python train.py --hop_length=320 --decoder_qk_norm=false --weight_decay=0.05
Rows from block 3 of the audio encoder of a small audio captioner, named by matrix and row number. Rows with one number belong to one neuron. Each number is 128 + 32 x the weight over its row's rms, rounded and kept within 0 to 255. All counts start at 0.
After each neuron's rows are labels from the 100 clips, of 14976, where the neuron reaches its highest value: "responds to" is what is common among them. Only what is clearly more common there than usual is listed. The data: synthesized solo parts of chorales (CocoChorales).
# fc1: MLP up (encoder.blocks.3.mlp.fc1.weight, 288x96), inputs 0-95
# fc2: MLP down (encoder.blocks.3.mlp.fc2.weight, 96x288, transposed), outputs 0-95

fc1.208 [141 115 124 129 111 104  83 118 160 112 180 169 142 126 121  76 167 141 150 109 165 103 106 103 149 142 157 154 109  79 127  58 154 170 129  70 150 169 130 142 100 161 158 142  91 173 102  60 183 165 130  96 114 176 133 180 117  81 171 200  84 127 120  88 175 128 115  55 121 165 117 159  91 153 136 134 156 123 174 152 129 108 134 140 132 102  67 147 153  67 125 103 140 153 133 105]
fc2.208 [ 93 119 193  83 129 179 122 165 135 156 136 113 115 135 111 131 131  89  82  92 111 190  96 148 137 116 126 146  68  44 151 125  83 110  90 160 118 100 152 142 156 146  90 129  93 205  97 172 114 148 157 121 151  63 173 118 126 144 109 168  93 116 114  95 118  70 157 115  98  88 110 165 118 114 113  89 182 144  67 156 131 114 176 127 130 207 111 144  89 124 134 115 161 122 129 128]
responds to: note C#5; flute; horn; note G5

fc1.225 [ 81 132 137 119  48 126 128  87 123 113  46  60 180 120 101  53 158 107 175 111  84 146 135 123 128 116 141 146 184 101 122 126 166 135  99 163 126 160 126 140 155 107 196  81 179 159 102 115 148 112 116 114 148  85 131  83 127 152 119 124 136 147 158 149 112 128 135 126  73  85 171 173 192  75 145 148 137 117 145 114 125 136 116  79 161 104 144 151 142 137 130 129 191 103 126 194]
fc2.225 [154 128 156 140 143 144 127 118 104 140 131 152  88 117 129  53 131 137 130 160 103 116 107 133 107  97 158 144  93 124  96 151  82  81 112 140 124 190 129  65 127 123 182 123 178  81 110 115 127  67  65 176  85  95 123 101  82 147 145 145 117  91  95 128 103 143 172  49 142 109  87 111 110 123 173 134 115  39 111 107 150 131 155 143 114 188 169  97 134 153 178 189 148 128 105 162]
responds to: note G#5; note C5; oboe; note C#5

fc1.56 [124 139  68 206 127 179 113 115 134  82 128 173 140 153 157 135 151 113 146 172 106 151 145 133 198  62 150 100  97  83 113 155 146 149 116 143 155  95 131 163 164  94 161 166 105 132 121 107 137 156 113  90 129 153 115  99 139  76 129  28 131 148 143 180 115 102  80 148 149 172 131 134 144 121 142 128 155 115  90 132 142 116 131 113 134  44 164  80 115 146 102  57  76 126  98 145]
fc2.56 [167  75 168 127 102 140 122 119 109 128 104 166 156  99 118  90 124 130 122 160  83 139 195 148  65 110  99 136 139 133  99 143  66 121 177 120 154 167  74 153 173 106 146 111  87 136 133 157 145 168 149  95 147 145  92  76 185 130 179 174 128 135 168 137 116 223 122 173 157 106 130 181 112 138 157 176 104 159 152 120  95 134 125 107 190 143  85 153 141 127  80 170 106 110  90 120]
responds to: note G#4; note E5; note A#4; clarinet

fc1.238 [133 137 135 138 168 131  95 126 136 110 129 145 154 137 145 148 133 137 130 156 177 108 152  80 131 133 146 175 141 167  75  91 156 169 135 130 168 126 151 130  78 131 136 144  98  61 103  59 137 147  28 143  66  88 141 131 137  80 153  80  91 141 171  57 141 117  91 109 195 123 142 130 155  84 160 186 166 110 142 149 150 116 123 156 109 134  70 115 117 172 155 168 130 123  65 128]
fc2.238 [132 139 136 153 129 150 175 134 123 178 109  94 123 133 147 156 111 129  91  81  87 119 100 133 126 117 156 105  78 134 132 147  95 171 169  85  93 109 130  76 154 156 151 136 109  79 101 131 115  72 152 122  92 113 126 125 152 124 114  98 192 154  90 140  74  66 193 189  69  66 126 128 131 156 136  98 220 134 177 153 116 127 141 202 122 138  77 122 185 114 136 126 123 103  98 129]
responds to: trombone

fc1.202 [101 128 167  76 191  85  99 128  52  16 108 149 142 142 119 126 183  73 145 200 140 178 139  94 142 165 123 130 123 136 148  67 146 130 150 113 161 134 104 141 175  63 158 103 154 134 118 119 113  95 126 131 164  90 129 112 120 135 165 110 158 150  96 106 138 106  89 136 126 117  42  99 118 111 125 135 153 140  89 148 171 153 142 122 155 119 190 121 121 166 100 128 155 117 138 157]
fc2.202 [ 75  66 143 163  99 131 137  98 161  87 117 155  72  69  94 149 102 192  62 149  84 114 127 105 110 124 135 156 138  91 127 183 159 224 171  90  95 118  88 120 148 111 144 100 149 165 139 105  98 157 107  98 138 107 117 126 154 117 141 159 137  93  85 149 132 140 104 133  89 128 121 131 143 111 132 103 100 154  74  99 166 128 117 116 151  58  81 149 143 119 158 214 148  99 146 127]
responds to: note A4; violin; note G#4; clarinet

fc1.201 [125 113 121 105 139 107 128  91  96 128 162 154 138 132 103 136 139  84 163 133 106 180 181  81 121 151 151  85 141 146 121  78 174 163 112 178 120 113  60 188 120 156 137  94  70 152 178 130  69  71  86 159 119 138 201 139  58 155 140 132 137 147 169 149  61 122 108 108 127 186 128 118 108 161 165 143 153  91  89 118 143 178 147 107 124 159 164 134 137 134  65 124 166 153 129 111]
fc2.201 [176 140  98 142 166 136 158  79 112 141 152 168  71 129  87 115 100 154  94 147 146 155 121  76 136 108 124 194 139 159 116 127 125 130 155 129  87 177  86 121  63 137 177 122 127 157 144 145 108 159 166 165 143 128  66 124 169  77 148 160  92 118 116  93 165 109 132 101 160 207 152  88 157 102 130 150 120 124 205  77 137  95 138  85 172 121 148 144  88 143 153 135 159 129  59  96]
responds to: note G#4; note A#4; oboe

fc1.21 [144 158 109 113 104 119 101 123 125  45 104 127 109 139 102 129  94 122 169 106 167 134 116 156 114 113 144 197 118 185 118 113 138 130  93 164 155 132 131 159 115  84 138 120  94 135  93 108 208  79 173  94  78 120 177 128 123 104 151  96 113 166 120 169 151 102 162 121  94 167 189 148 116 160  78 152 136 131 125 101  73 194 148 108 193 102 151  71 130 144 162  64 120 177 128 144]
fc2.21 [100 168 148  51 138 116 102 150  97 144 134 185  99  96 143 119 170 150 116 134 109 106 148 107  96 166  87 120 125 189 115  86 132 101 117 105 136 124 139  70 169 185 198 166 161 136 194 117 105 168 127 166 145 110 112 157 130 145 125  81 117 122  62 152 134 111 169 111 129 130 124 137 138 162 115 128 156 207 144 126 157 126 147  54 196 167 150 134 103 167 125 163 134 105 191 123]
responds to: note F#5; flute; note E5; note G5

fc1.179 [ 72 120 116 131 136 122 127 176 163 109 109 166  93 133 138 141 130 122 139 159  99 101 142 145 103  88 116 114 125 223 135 113 158 142 152 131 102 154 173 196  95 122  70  92 135 135  82 113 189 148 138 150 170 108 112  95 184  92  98 137 105 133 123 119 147 110 178  60  86 183 133 139 133 122 134 106  96 104 131 128 123 149 227 174 112 127 106 139  68 118  77 129 139 202 123 113]
fc2.179 [193 152 151 133 116 156 128 100  80 153 108 166 188 103 115 166 152  83 130 103  98 106 118 154 165 109 133 132 182 199 107 136 100 119 163 149 141 114 116 155 139  99 141 141 103 144 141 100  97 169 134 146 158 112 109 111 132 129 190 140 152 107 164  93 203 188  96  78 132 133  68 133 113 150 120 160 131 126  95 137  99 101 186 129 178 153 158 187  96  95 142 177 159 125 177  55]
responds to: note F#5; trumpet

fc1.143 [111 149 115 133 110  75  71 115 159 110 114 155 145  73 139 126 173 110  71 146 153  88 174 127  91 100 120 167 162 104 119  69 132 162 103  78 118 132  98  88  99 100 147 113 139 104 143 106 150  99 117 126 226  96 143  90  76 151 181 118 152 208 139 110 174 150  97 162  65 114 132  88 124 178 156 136 132 117 130 217 117 107 132 112 145 168 110 118 132 155 102 122 137 135 141 163]
fc2.143 [118  94 103 168 112 172 127  93 143 145 225 100 108 137 158 133  86  84  70 133 130  71 135 184 100 134 149  98 102  89 123 131 168 211 165 107 156  60 170  89  83 135 152 120 139 140 126 116 172 100  97 118 108  78 159 157 125 113  75 160  84 116 173 109 116 108 123 106 113  87 128 129  85 124 147 108 118 110 139 128 195 173 179 112 111 171 111 104 107 129 130 116 131 103 155 170]
responds to: note A4; note B4; oboe; flute

fc1.229 [141 134 121 100 143 168  83 162 159 128 140 100  94 119 122 116 135 164 129 111 105 141 174 157 157 112 195 136 138 154 132 161 160 115 180  98 139 122 112 151 112 119 161 167 121 152 147 171 155 116 107 137 129 209 152 106  74 136 136  95 163 120 145  61  86  73 121  90  97 169 187 107 131 143 110 121  44 118 174  89 131  31 127 156 163 111  78 155  67 103 122 154 123 120 158 131]
fc2.229 [105  76 127  94 120 106 113 131 105 148 177  84 130 113 141 106 175  71 162 152 125 138 103  69 170  74 101 163 137 125 119 130  91 125 152 118 120 189  99 163 146 174 200 165 123 104 140  98 168 123 112 119 183  84 126 166 104 136 143 137  84  93 116 141 131  97 129 160 104 141 127 200  71 134 102  98 206 112 142 101 166 138 163 144 169 188  86  88 103 168 132  79 157 144 133 131]
responds to: note G#4; violin; viola; note F4

fc1.281 [ 96 148 132 180 122  97 184 149 172 119 132 106 122 193 144 155 136  81 159 116 102 177 116  88 135 134 135  86 153 152 188  78 103 175 145 125 150 126 133 121  60 153 146 137  95 109 131 127  54 173  62 160 154 144 148 112 149 145 120 160 147  78 164  73 180  95 121 101 179 133  89 153 152 110 120 195 164 106 167 132 152 104 119 135  88 174 150 101  85 106  96 141 111 121 128 171]
fc2.281 [104 139 103 149  78 152 103 102  92 115 180 160 143 183 193 122 113 170 175  99 101 184 145 168 165 164  88  76 139 100 127 126 129 147 127 127  67  92 179 117 167 171 201 193  99 153 168 177 144 145 152 125 187 132  85 160 148 126 132 151 134 131  67 116 149 114 120 141 137 116 120  82 145 134 142 169  90 167 126 169 101 145 186 154  88  88 109 113 123 132 117  97 102 148 113 108]
responds to: note G#5; trumpet; note G5; note F5

fc1.279 [143 116 180 155 180 148  85  62 134  90 111 131  83 141 151 158 139 180 154 124 143 151 127 130 105 146 154 147 152 136 111  74 183  70 102 117  96 131 155 118 152 114 195 106 145 116 133 117 108 115 194 115 173 115 144 122 187 100 132 113 165 127  36  87 187 137 127  50  83  76 136 105 131 120  96 151 114  47 120 150 127 141 156 125  87 115 159 131 137 109 102 151 119 128  99 104]
fc2.279 [159 105 105  88 145  87 115 155 143 132 132 180 132  78 124 173 166 192  93  59 103 151 169 128 128 114 120 168 150 158  72 145  76 133 153 115 140 164 174 179  90 100 109  97 134 127 113  96  92  78 119  49  74 129  93 115 183 141  80 129 134 115 152 144 106 144 119 108  52 136 144 125  99  94 116 123 177 130 141 114 203 142 155 174 102 109 155 131 134  96 154 122 110  97 138 170]
responds to: violin; note F5; note D#5

fc1.74 [124 103  96 170 119 206 140 118 135 133  82 125  91 104  61 181 141 139 101  82 119 128 106 104 106 125  92 198  85  59 132 156 129 137  90  97  96 174 160 104 111  81 169 127 164 147 193  78 155 126 111 115 176 158 134 135  53 119 108 162 143 144 111 145 140 138 137 135 157  64 145 132 126  95 113 158 125 164  89 128 120 104 144  60 112 130 138 107 114 134 151 110 208 165 137 140]
fc2.74 [195 148 150 112 207 143  90 113 176 177 121 140  84 108  99 118 105 104 138  88 138  60 129 137 103 129 159 141 121 147 157 143 152  99 113 109 111 139 178 152 212 166 145  78 130  94  96 129 164  86 128 172 125 137 103 135 120  86 141 163 162  59 110 147 198  71 136 135 152 147 152 138 132 148 136  77 117  93  98 133 183  73 118 154 156 135 117 130 112 106  80 119 104  76 126 167]
responds to: note G#4; note A#4; violin

fc1.123 [198 104  97  99 144 158 140 114 117 123 157  84 165 105 138 144 120 111 131 102 184 149 175 115 108  67 149 170  95 164 118 123 149 140 102 111 129 139 139  82 115 118 126 164 162 149  77 165 167  41 112 142 135 104 111 107 146 103 164 143 133 129 149  91 114 101  97 160 140 131  84  84 155 212 134 178  98 131 190  59 201  90 165 138 128  94 110 126  84  91 117 147 145 109 161 116]
fc2.123 [123  78 110 114 134  77 153 178 156 134 153 108 172 146 208 158  97  50 132  88 150 111 122 199 144 125 151 130 132 143  98 116 158 162  97  93 111  88  57 125 136 158 208 138 106 108 123  98 146 120 103 196 141 133 115 153 173 126 151 135 139 110 111 173 147 151 126 148 185 129 124 128 124 104 112 156 188 148 174 129 116 140 158 181 166 103 157 131 147 128 173  73  94 157 178 146]
responds to: trombone; note F#4; note C5

fc1.147 [186 180  88 116 139  93 155 119 136 130 100 160 169 105 121  98 133  98 118 139 117 169 141 168  76 104 131  95 161 146 152 156  77 174 168 131 156 146  84 175 112  90 141 135  75  95 133 112  85 145 111 117 142 135 118 105 117 142 167 172 133 133 179  88 155  39 101 100 108 102 134 147 105 104 103 101 204  71 173 132 159  55 160 156 155 125 162 100 162 135 122 111 115 126 175  78]
fc2.147 [ 66  89 163 174 130 132 151 151 133  24 190 156 186 151 108 117 130  95 180 151  50  66 147 102 166 133  86 169 154 112 109 106 156 132 180 126  86 117 116 100 133 163 129 212  88 155 111 102 152 123  82  92 137 133 151 123 121 134 100 156  94 121 106  88 183 180 134 141 154 121 121 114 110 133 133 137 145 131 125  93 129 134 139 103 199 134 163 138  92 145 139 124 132 129 165 122]
responds to: note C#5; flute; note D5; note G5

fc1.54 [101 154 172 189  74 105 129  92 100 114 125 220 153  71 142 133 139  51  82 136 107 148 138 146 184  74 127 162 144 110 109 123 195 123 151 153 122 130 119 154 122 100 185 133 102 111 114 154 134  87  94  69 127 180 151 114 144 112 155 144  94  97 105 135 113  81 156 155 132  95 157 174 109  94 134 129  84 145 117 160 104 120 130 106 116 185 140  44 138 112 139  75 130 157 133 118]
fc2.54 [141 118 148 180 158 156 152 161  80 105 199 144 164 110  93  93 167 144 151 131 148 145 126 146  91  97  78 146 169 100 123 152 169  77 134 181 207 133 158 163 155 159 169 123 117  94 148 132 183 163 161 150 101  77  98 133  69  95 157 105  67  90  92 137 132 143 105 133 163 122 146  97 128 114 168 185 146 143 138 131 136  90 158 158  89 190 146 140 107 135  77 139 123 178 140 152]
responds to: violin; note A4; note A#4; note B4

fc1.178 [123 131 122  94 140 172 159 159 155 107  96 129 103 141 103 106 133 146  61 157  98 134 115 159 124 137 116 125 206  89 170 170 140 121  65  95 123  76  53  65 192 148 163 134  90 102  54 157 108 139  94 106 126 157 158 134 148 107 158 164 115 107 115 127 108 152 138 106 150 134 118 106 202 191 117 166 156 176 109 118 115 151 158 102 174 107 129 120  97 132 103 135 159  85  90 174]
fc2.178 [148 139 160 155 173 165 123 137 144  90  79 129 140 120 229 153 125 130 141 148 115 162 103 131 122 110 101 115 149 112 124 156 138 144 126 127 102 162 109 163 103  73 122  59 149 201 145  85 117 112 128 147 133  44 119  91 152 104 147 143 162 104 147 175  86 146 198 120 149 168 185  69  93 152  78 136 151 128 122 114 152 100 113 157 148 124 160  77  87 149 150  77 147  76 139 157]
responds to: note F#5; note E5; violin; note D#5

fc1.218 [117 148  83 127 215 123 107 118 100 125 151 140 126 121 135 136 191 127 146 121  96  98 120 157 122 148 179 109  96 190 118 148 187 108 148 126  94  65  58 146 136 140 110 133 142 177 182  96 157  95 161 128 109 157 118 107  72 149  91  81 126 124 120  86 147  94 123 107 160 145 166 108 147 102  45 163 133 132  86 182 194 150 115 135 154 161 159 154 114 174 161 112  98 145 117  83]
fc2.218 [101 106 146  99  93  96 132  64 148 163 118 135 139  94  86 115 158  81 106 133  79 106 119 123 143 110  55 123 145 121 158  96 120  81 175  68 119 154 123 136  97 208  93 136 190 155  88  92 123 178  79 147 122 137 159 116  67 133 130  86 118 105 143  83 157 117  95 139 166 120 185 156 120 112 115 122  81 115 173  81 148 168  72 128 113 140 119  76 103 159 159 117 173 169 142 124]
responds to: trombone; note F4; note D#4; note B3

fc1.16 [ 85  87  86 160 170 142 129  77  89 134 141 152 164 164 165 165 104 106  53 108 141 179 137 108  82 103 137  93 105 139 150 119 182 129 126 115 100  77 120 148 162 136 186 142 155  99 152 113 182 100 109 160  81  93 119  59 160  90 111 150 158 134 134  92 103 161 175 125 178 139 122 143  68  96 122 131 147  91 120 169 145  64 167 129 162  70 126 129 130 124 148 121  79 175 152 106]
fc2.16 [164 143 150 128 163  86 165  88 148  92 171  80 133 145  74 147  79 122 120  80  83 128 162 201  88 141 122 126 148 145 160 143  71 100 135 128 105 214  53 113 156 132 154 109 143 138 131  96 152 148 130 164 111 167 131 138 150 201  94 149 143 140  99  71 120 160 108 113  91  93 115 171 138 122  98 131 165 172 172  95 158 150 115 156 200 144 160 132 141 114 118 119 142  84 106 158]
responds to: note G#4; note A#4; oboe

fc1.132 [102 117 101 197 201 133 105 130 150  98 125 108 166 177 136 124 121 155 109 104 125 130 102 130 108 154 160 143 137 153 125  44 157 167 125 108  70 146 101 141  88 157  97 109  98 121 111  76 135  92 131 121  94 146 143 125 123  58 135 156 127 186 152 159 143  63  63 119 212 124 196 191 125 105  81 140 107 164 103 148 123 137 117 124 119 136  86 126 126 150 117 199 130  97 122 111]
fc2.132 [128 112 105 168 155 136 112 130 148 125 119  69  88 173  47 142 104 148 144 123  50 116  47 138 139 147 124 130 144 115 194 122 174 137 100 129  96 116 119 173 187 132 135  87 126  95 113 154 107 136 187 146 135 127 107 128 114 104 135 110 112 114  81 136 140  35 176  84 118 161 161 132 121 121 144 141  92 119 132 104 117 124  99 128  58 188  76 108  80 144 158 172 120  91 146  90]
responds to: note G#5; trumpet; note G5; note F4

fc1.211 [115  83 155 165 150 156 155 152  93 143 148 159 193  86 130 139 113  87  71 131 114 170 129 101 121 144  84  85 154 164 119 150 150  96 142  88 127 131  57 124 123  82 132 129 136 122  43 153 105 112 102 112 153 185 149 142 104 147  83 124  95  81 116 122 179 170 123 141 172 136  78 139 143 133 146 159 173 129  56 156 152 171 154 116 126  97 161 181  82 107 128 147  51 111 148 151]
fc2.211 [127 118 117 112 135 120  58  66 137 147  50 152 157 183 177 106  89  89 119 120  95 146 104 131  90 202  46  90 122 140  67 113  99 136 150 115 158 158 106 123 128 106 153 102 135 115  99  69 119  92 148 145 171  57 142 154 166  86 114 162 140 119 119 124 119 176 110  78 113 128 136 151  74 113 136 114 108 193 134 122 176 140 137 161 115  84 129 129 121 109 166 110 112 104 161 172]
responds to: note F#5; violin; note E5; note G#5

fc1.167 [ 84 148 115 145 137  90 148 113  93 105 140 145 112  94 105 118 152 202 151  92 144 175  92 217 135 134 119  75 168 128  81  74  99 173 161 182  73 134 139 142  87 136 135 174 132 124 116 123 157 154  55 105  87 130 123 142  92  96 122 163 137 146 138 123 129 103 104 134 203 183 114 123 142 136  43 139 106 150 156 126 169 150 147  93 105  75 159 141 175 153 126 104 114 124 152 110]
fc2.167 [125 154 133 152 126 126 106 156  82 100 107 128 157  81  99 135 165 104 161  62 102 133 144 139 119 105 119 121 159 112 147 169  77 142 135 136  61  90 124  56 138 170  95 116 115 105  60 178 167 177 120  85 138  80 105 158 161  48  81 135  81 118 108  93 117 144 134 129 149 107 132 162 134  54  87 107 163 130 153 145 178 125 113 186 125  86 126 101 139 125 130  95 197 152 143 136]
responds to: violin; note C5; note D5

fc1.22 [128 126 104 110 110  97 141 135 202 181 143  95 154 124 149 191 182 140  87 148 140 138 148 116 204 158 137 117 137 156 128 164 161 121  99 144 115 118 194 115 173  84  95 106 119  68 116 124 108 148 104 136 125 130 153 168  80  56 164 125 132 131 115  37 145 102 108 105  85 120 134 114 129  85 104 123 126 126  90 157 155 120 133 140 114 114  71 203  85  83 122 117 160 183 170 131]
fc2.22 [180 122  96  89 129 127 123 120 121 110  84  41 171 103 150 138  99  85 131 144 156 125 144 136 102 118 143 128 145 148 184 126 113 163  80 139 103 109 130  88 144 210 114 130 105  89 175 109 128  91 141 113  53 169 132 109 140 103 148 155 149 123 162 118 101  73 161 148 174  57 141 162 129 103 205 112 123 122 176 116 132 124 179 152 166 117  80 164 112 144 123 149 142  80  85  73]
responds to: violin; note F5; note D#5

fc1.29 [ 76 159 109  88 152 143 152 167 107 119 105 100 162 108 100 106 111 121 138 104 155 113 152 116 130 132  71 153 111 129 127 108 127  96 113 170 173  96 101 121 107 128 138 133  58 108 155 150 161  77 121 117 120 135 211 169 126 120  90 133 109  81  80 102  94 106 178 119 152 140  86 145  96  63 171 168 124 110 192 135 113 136 124 230 152 126 155 118  98 121 116 113 180 101  55 170]
fc2.29 [ 92 128 131 130 116 101 170 110 101  18 161 118  77  93  98 171  90 102 104 116 142 190 112 111 113 135 121 115  40 125 117  71  90 145 178 170 157 134 142 126 171 104 101 154 165 120 159 147 161 157 136 147 152  97  98 112 134 170 101 102 163 137 128  95 127 121  88 143 132 170 143 115  72 158 107 135 155  94 198 132 156 119 131  89 166 133 147 127 172 121 132  87  95 174 169  83]
responds to: note G#5; flute; note F#5; instrument: trumpet

fc1.92 [117  76 141 124 104 122 112 127 127 111 193 113 136 124 131 164 115 112 103 142 104 143  84  54 141 125 157 167 124 145 118 102 212 165 124 119 134 126 117  84  75  79 148 140 157  94 182 158  78 140 179 195 141 100  67 129  86  91 159 138  88 150 147 152 103  40 165 120  55 130 145 135 131 135  92 122 159 121 123 162 123 107 184 143 147 166 179 102 132 121 106 142 130 104 163  99]
fc2.92 [190 156 142 143 168  96 132 109  99 118 123 167  72  59 100 109 136  74 165 102 121  78  93 103 150 127 124 151 186 149 154 111 111 176 177 131 164 110  88 157  63 163 222 129  98 140 106 144 168 140 186 156 142 108 150  70 123 155 143 112 139 118 165 132 143 107  70 144 178 142 107 158 127 133 120 134 202 112 152 106 110 109 178 139 119  85 122 104 128 178 125 147 150 147 131 150]
responds to: note C#5; note B4; violin; note D#5

fc1.156 [155 121  96 144 137 115 120  93  69  84 141 164 105 166  91 144  95 148  97  86 141 185 147 101 104  89 121 131  84 135 128  19 121 145  80 157 154 103 130 134 109 115  85 163 126 182  84  82 173 136 130 133 114 167 149 170 126 136  93 105 103  90 128  44 148 116 112 121 235 124 135 149 100 170 128 140 162 197 134 103 128 175 143 141 118 115 150 147 119 109 127 152 128 106 135 127]
fc2.156 [ 88 111 170 118 126 148 154  99 118  84 133  91 141 136 129 143 144 172 147  86 110 158  77 145 159 169 205 172 116 147 155 117 114 114 140  83  84 143 124  73 169 210 174 144  77 136  94 105 115 111 118 150 118  91 116 136 137 171 113 129 112  69  73 123  98  66 188 167 127 187 144 114 122 192 176 145 127 152 127 154 115 143 102 110 134 174 169  56 138 141 120 130 153 105 126 119]
responds to: note G#5; note F#5; trumpet

fc1.282 [ 84 106 132 143  43 141 138  97 143 134 172  94 159  99 155 115  74 173  98 129 100 170 116 111 159 141  94 138 140 148 126 153 108 200  85  77  92 179 122  45 123 105 128 119  75 122  89 126 124  95 133 142 158 103 116 105 120  72 141 132 129 142 116 172 120 158  80 144 130 123 114 118 117 137 153 142 178 141 108 207 126 119 194 117  82 182 151 111 171 184  91  91 103 121  98 141]
fc2.282 [171 116 157 136 123 130 127  96  88 100 136 156 141 144 171 164 127 165  78  94 157  80 108 109 100 196 111 105 101 132  58 189 118 140 122 145 168  38  59 139 138  82 101  89 100 108 114 121 196 137 175 134 184 170 107 105  76  88 100 134  90 131 110 124 114 135 109 113 138 143 109 144  81 133  75 154 143 173 170 153 126 166  81 124  75 113 150 104 131 112 145 147  93 147 129 130]
responds to: note C#5; note D4

fc1.262 [104 172  39 124 158 151 107 140 140  72 154 189 107 113 165 153 124  98 112 143 152 142 151  94 140 157 122 107 146 112  95 119 189 169 151 120 151  88  95 151 199 150 153  48 140 116 128  61 110 117 126 109  84 117 108 129 120  95 100 106  95 127 168  92 171  92  51 102 151 104 119  97 125 123  85 145 178 158 133 131 168 115 161 155 151 132  96 175 144 164 103  82 114 106 133 169]
fc2.262 [121  95 103 154 121 167 195 169 135 161 114  79 166 140  83  71  64 101 125 182  94 166 121 154 147  92 119 110  58 124 135 166 137 151 138 133  76 124 100 102 146 140 115 108 129 127 174 113  70  90 113  73  69  87 160 145  69 109 131 120 139 118 160 127 134 168 115 151 127 106 114  83 107 149 151 187 181 149 137 171  90 152 143 144 123 116 125 108 132 143 110 184 168  61 122  84]
responds to: note B3; note F#3; bassoon; note A#3

fc1.274 [169  94 126 154 173 124 106 169 125 100 117 143 154 140  62 156 169  68 168  98 114 157 155 110 139 121  88  81 145 146 192 166  98 136 121 199 124 127 110 129 171 134 152 108 143 139 130  96 129 154 128 156 131 162  97 112 131 133 144 142 140 108 112 141 116 144 182  99 141 145  71 111  87  56 216 168 169 142  77 119 200  92 160 178 125  70 102 110  93  97 102 151 118 135 155 128]
fc2.274 [112 131 119 157  96 171  78 110 100  73 102 139  68 162 149 123  62  98 130 104  81 127  99  62 108 172  92  99 186  57 141 154  98 179 132 117  83  76 169 117 134 152 131  83  78 133 133 117 103 119 161 141 120 158 106 180 123 122 108 135 163 113 157 122 113 144 108 138  83 142 113 217 160 150 183 144 173 126 102 149 144 161 132 165 131 140  63 138  91 109 117 142 128 155 101 112]
responds to: note A4; note G4

fc1.11 [107 155 114 159 165  71 114 126 146 123  96 167 107  93 145 154 181 162 193  94 132 120 132  95 167 158 126 128 107 106 156  57 202  72 130  91 171 110 104  79 177 124 186 132 148  94 185 110 187 154 142  97 161  61 116 113 118 107 132 102  75 168 136 151 112 120 134 150 123  97 137 133 129 161 126 117 102  94 106 163 119 139 148 124 153 111  80 116 116 125 138 186  83  77  71 114]
fc2.11 [173 142 125 165  98  86 130 102 121 134  92 167 118  96 128 111 200 161 176  88  86 129 144 142 110 152 161 110 159 135 131 135  95 108 149  69 128 129 149 121 124  93 175 149 152 151 121 175 189 113 213 113  72  98 106 154 137 160 141 116 129 158 143 152 133 106 174  47  99 111 118  93 159  78 135  74 100 138 165 183 178 141 166 161 145 147 162 169  96 148 135 135 110 189 116 102]
responds to: note G#5; trumpet; note F#5; note F5

fc1.52 [190 100 143  90 103 105 114 123  98 101 101 155 124  93 121 113 120 119 116 100 156 120 147 125 219 155 159 110 148  85 155 143  68 143  90  82 113 131  80 127 171 130 152 158 160  77 112 108 150  86 136 123 118 123 129 141  83 104 161 177  91 157 119 173  97 136 132 155 165 185  57 136 131 115  52 119  88 147 138 117 114 105 114 152 117 147 191  86 170 104 170 123 133 207 154  93]
fc2.52 [ 84  91 139 160  66  93  45 165 132 140 134 154 208  98  92 120 153 157 140 122  90  81 133 207 156 142 143 175  74 135  96 157 125 102 110 160 151 108 110  80 182 132 136 158 157 136 156 134 109 115 150 165 171  96 146 188 146 148 136 118 143 109  94 109  93 125  98 127 155  99  70 131  94 147 177 156 148  92 109 130  95 107 117 140  91  64  97 105 102 113 100 143 142  89 159 109]
responds to: trombone; note G#4

fc1.78 [142 133  83 138 135 128  99 152 121 104 150 177 151 142 114 132 113 145 130 163 141 122 123  99 186 133 147 115  96  70 146  99 142 165 122 116 106 164  82 133 134  98 138  98 101 135 173 118 165 160 124 148 140  51 159 117 113  38 123 173 169 198 100 109 164 143 171 140 102 143  68 116 208 131 138 142 165 120  87 166 115 156 190 142 189 178 112  92 168 137 124 118 170 112 137  69]
fc2.78 [ 89 142  85 152  90 160 112 156 100  82 123 101  97  90 120  93 113 136  99 130  96 176  55 125 141 138 167  53 136 132 111 106 122 200 179 127  81 111  82 113 126 169 100 146  96 219 104 132 129 105 130 176 138  93 155 135 118 221 111 132 124 136 154 113 142  91 122 123 154 167 121 151 130  99 168 123  87 187 101 139 119 152 129  75 143 108 115 112 103 144 129 149 137 202 104 134]
responds to: violin; note D4; note F5; tuba

fc1.49 [142 102 127 129 136 163 124 157 101 119 104  58 151 152 164  61 161  88 103 133 156 139 126 189  74 158 156 146 119 143 173  80 179 136 146 187 165 152 141 152  98 164  92  99  84 136 178  59 106 162 100  89 154 121  95 136 148 102 103 174 136 123 103 147 120  78  85 155 158 117 139 131 143 134 136 156 128 113 103 161 145 162 104 131  97 165  74 134 130 140  99  66  66 191 125 168]
fc2.49 [102 182 145 164 129 146 134  99 141  86  89 153 150 131  99 102 173 130 113 187  77  99 163 119 106 162 133 112 116 107 103 121 108 133  91 135 138 128 150 174 136 130 102 116 126 132 117 154 107 123 161  67 101  25 139 128 150 127  89 100 175 123  68 108  96  29 125 144 182  95 125  78 111 122  97  80 151 136 123  74 177 143 106 184 115 138 142 129  96 128 150 142 193 178 116 111]
responds to: note B3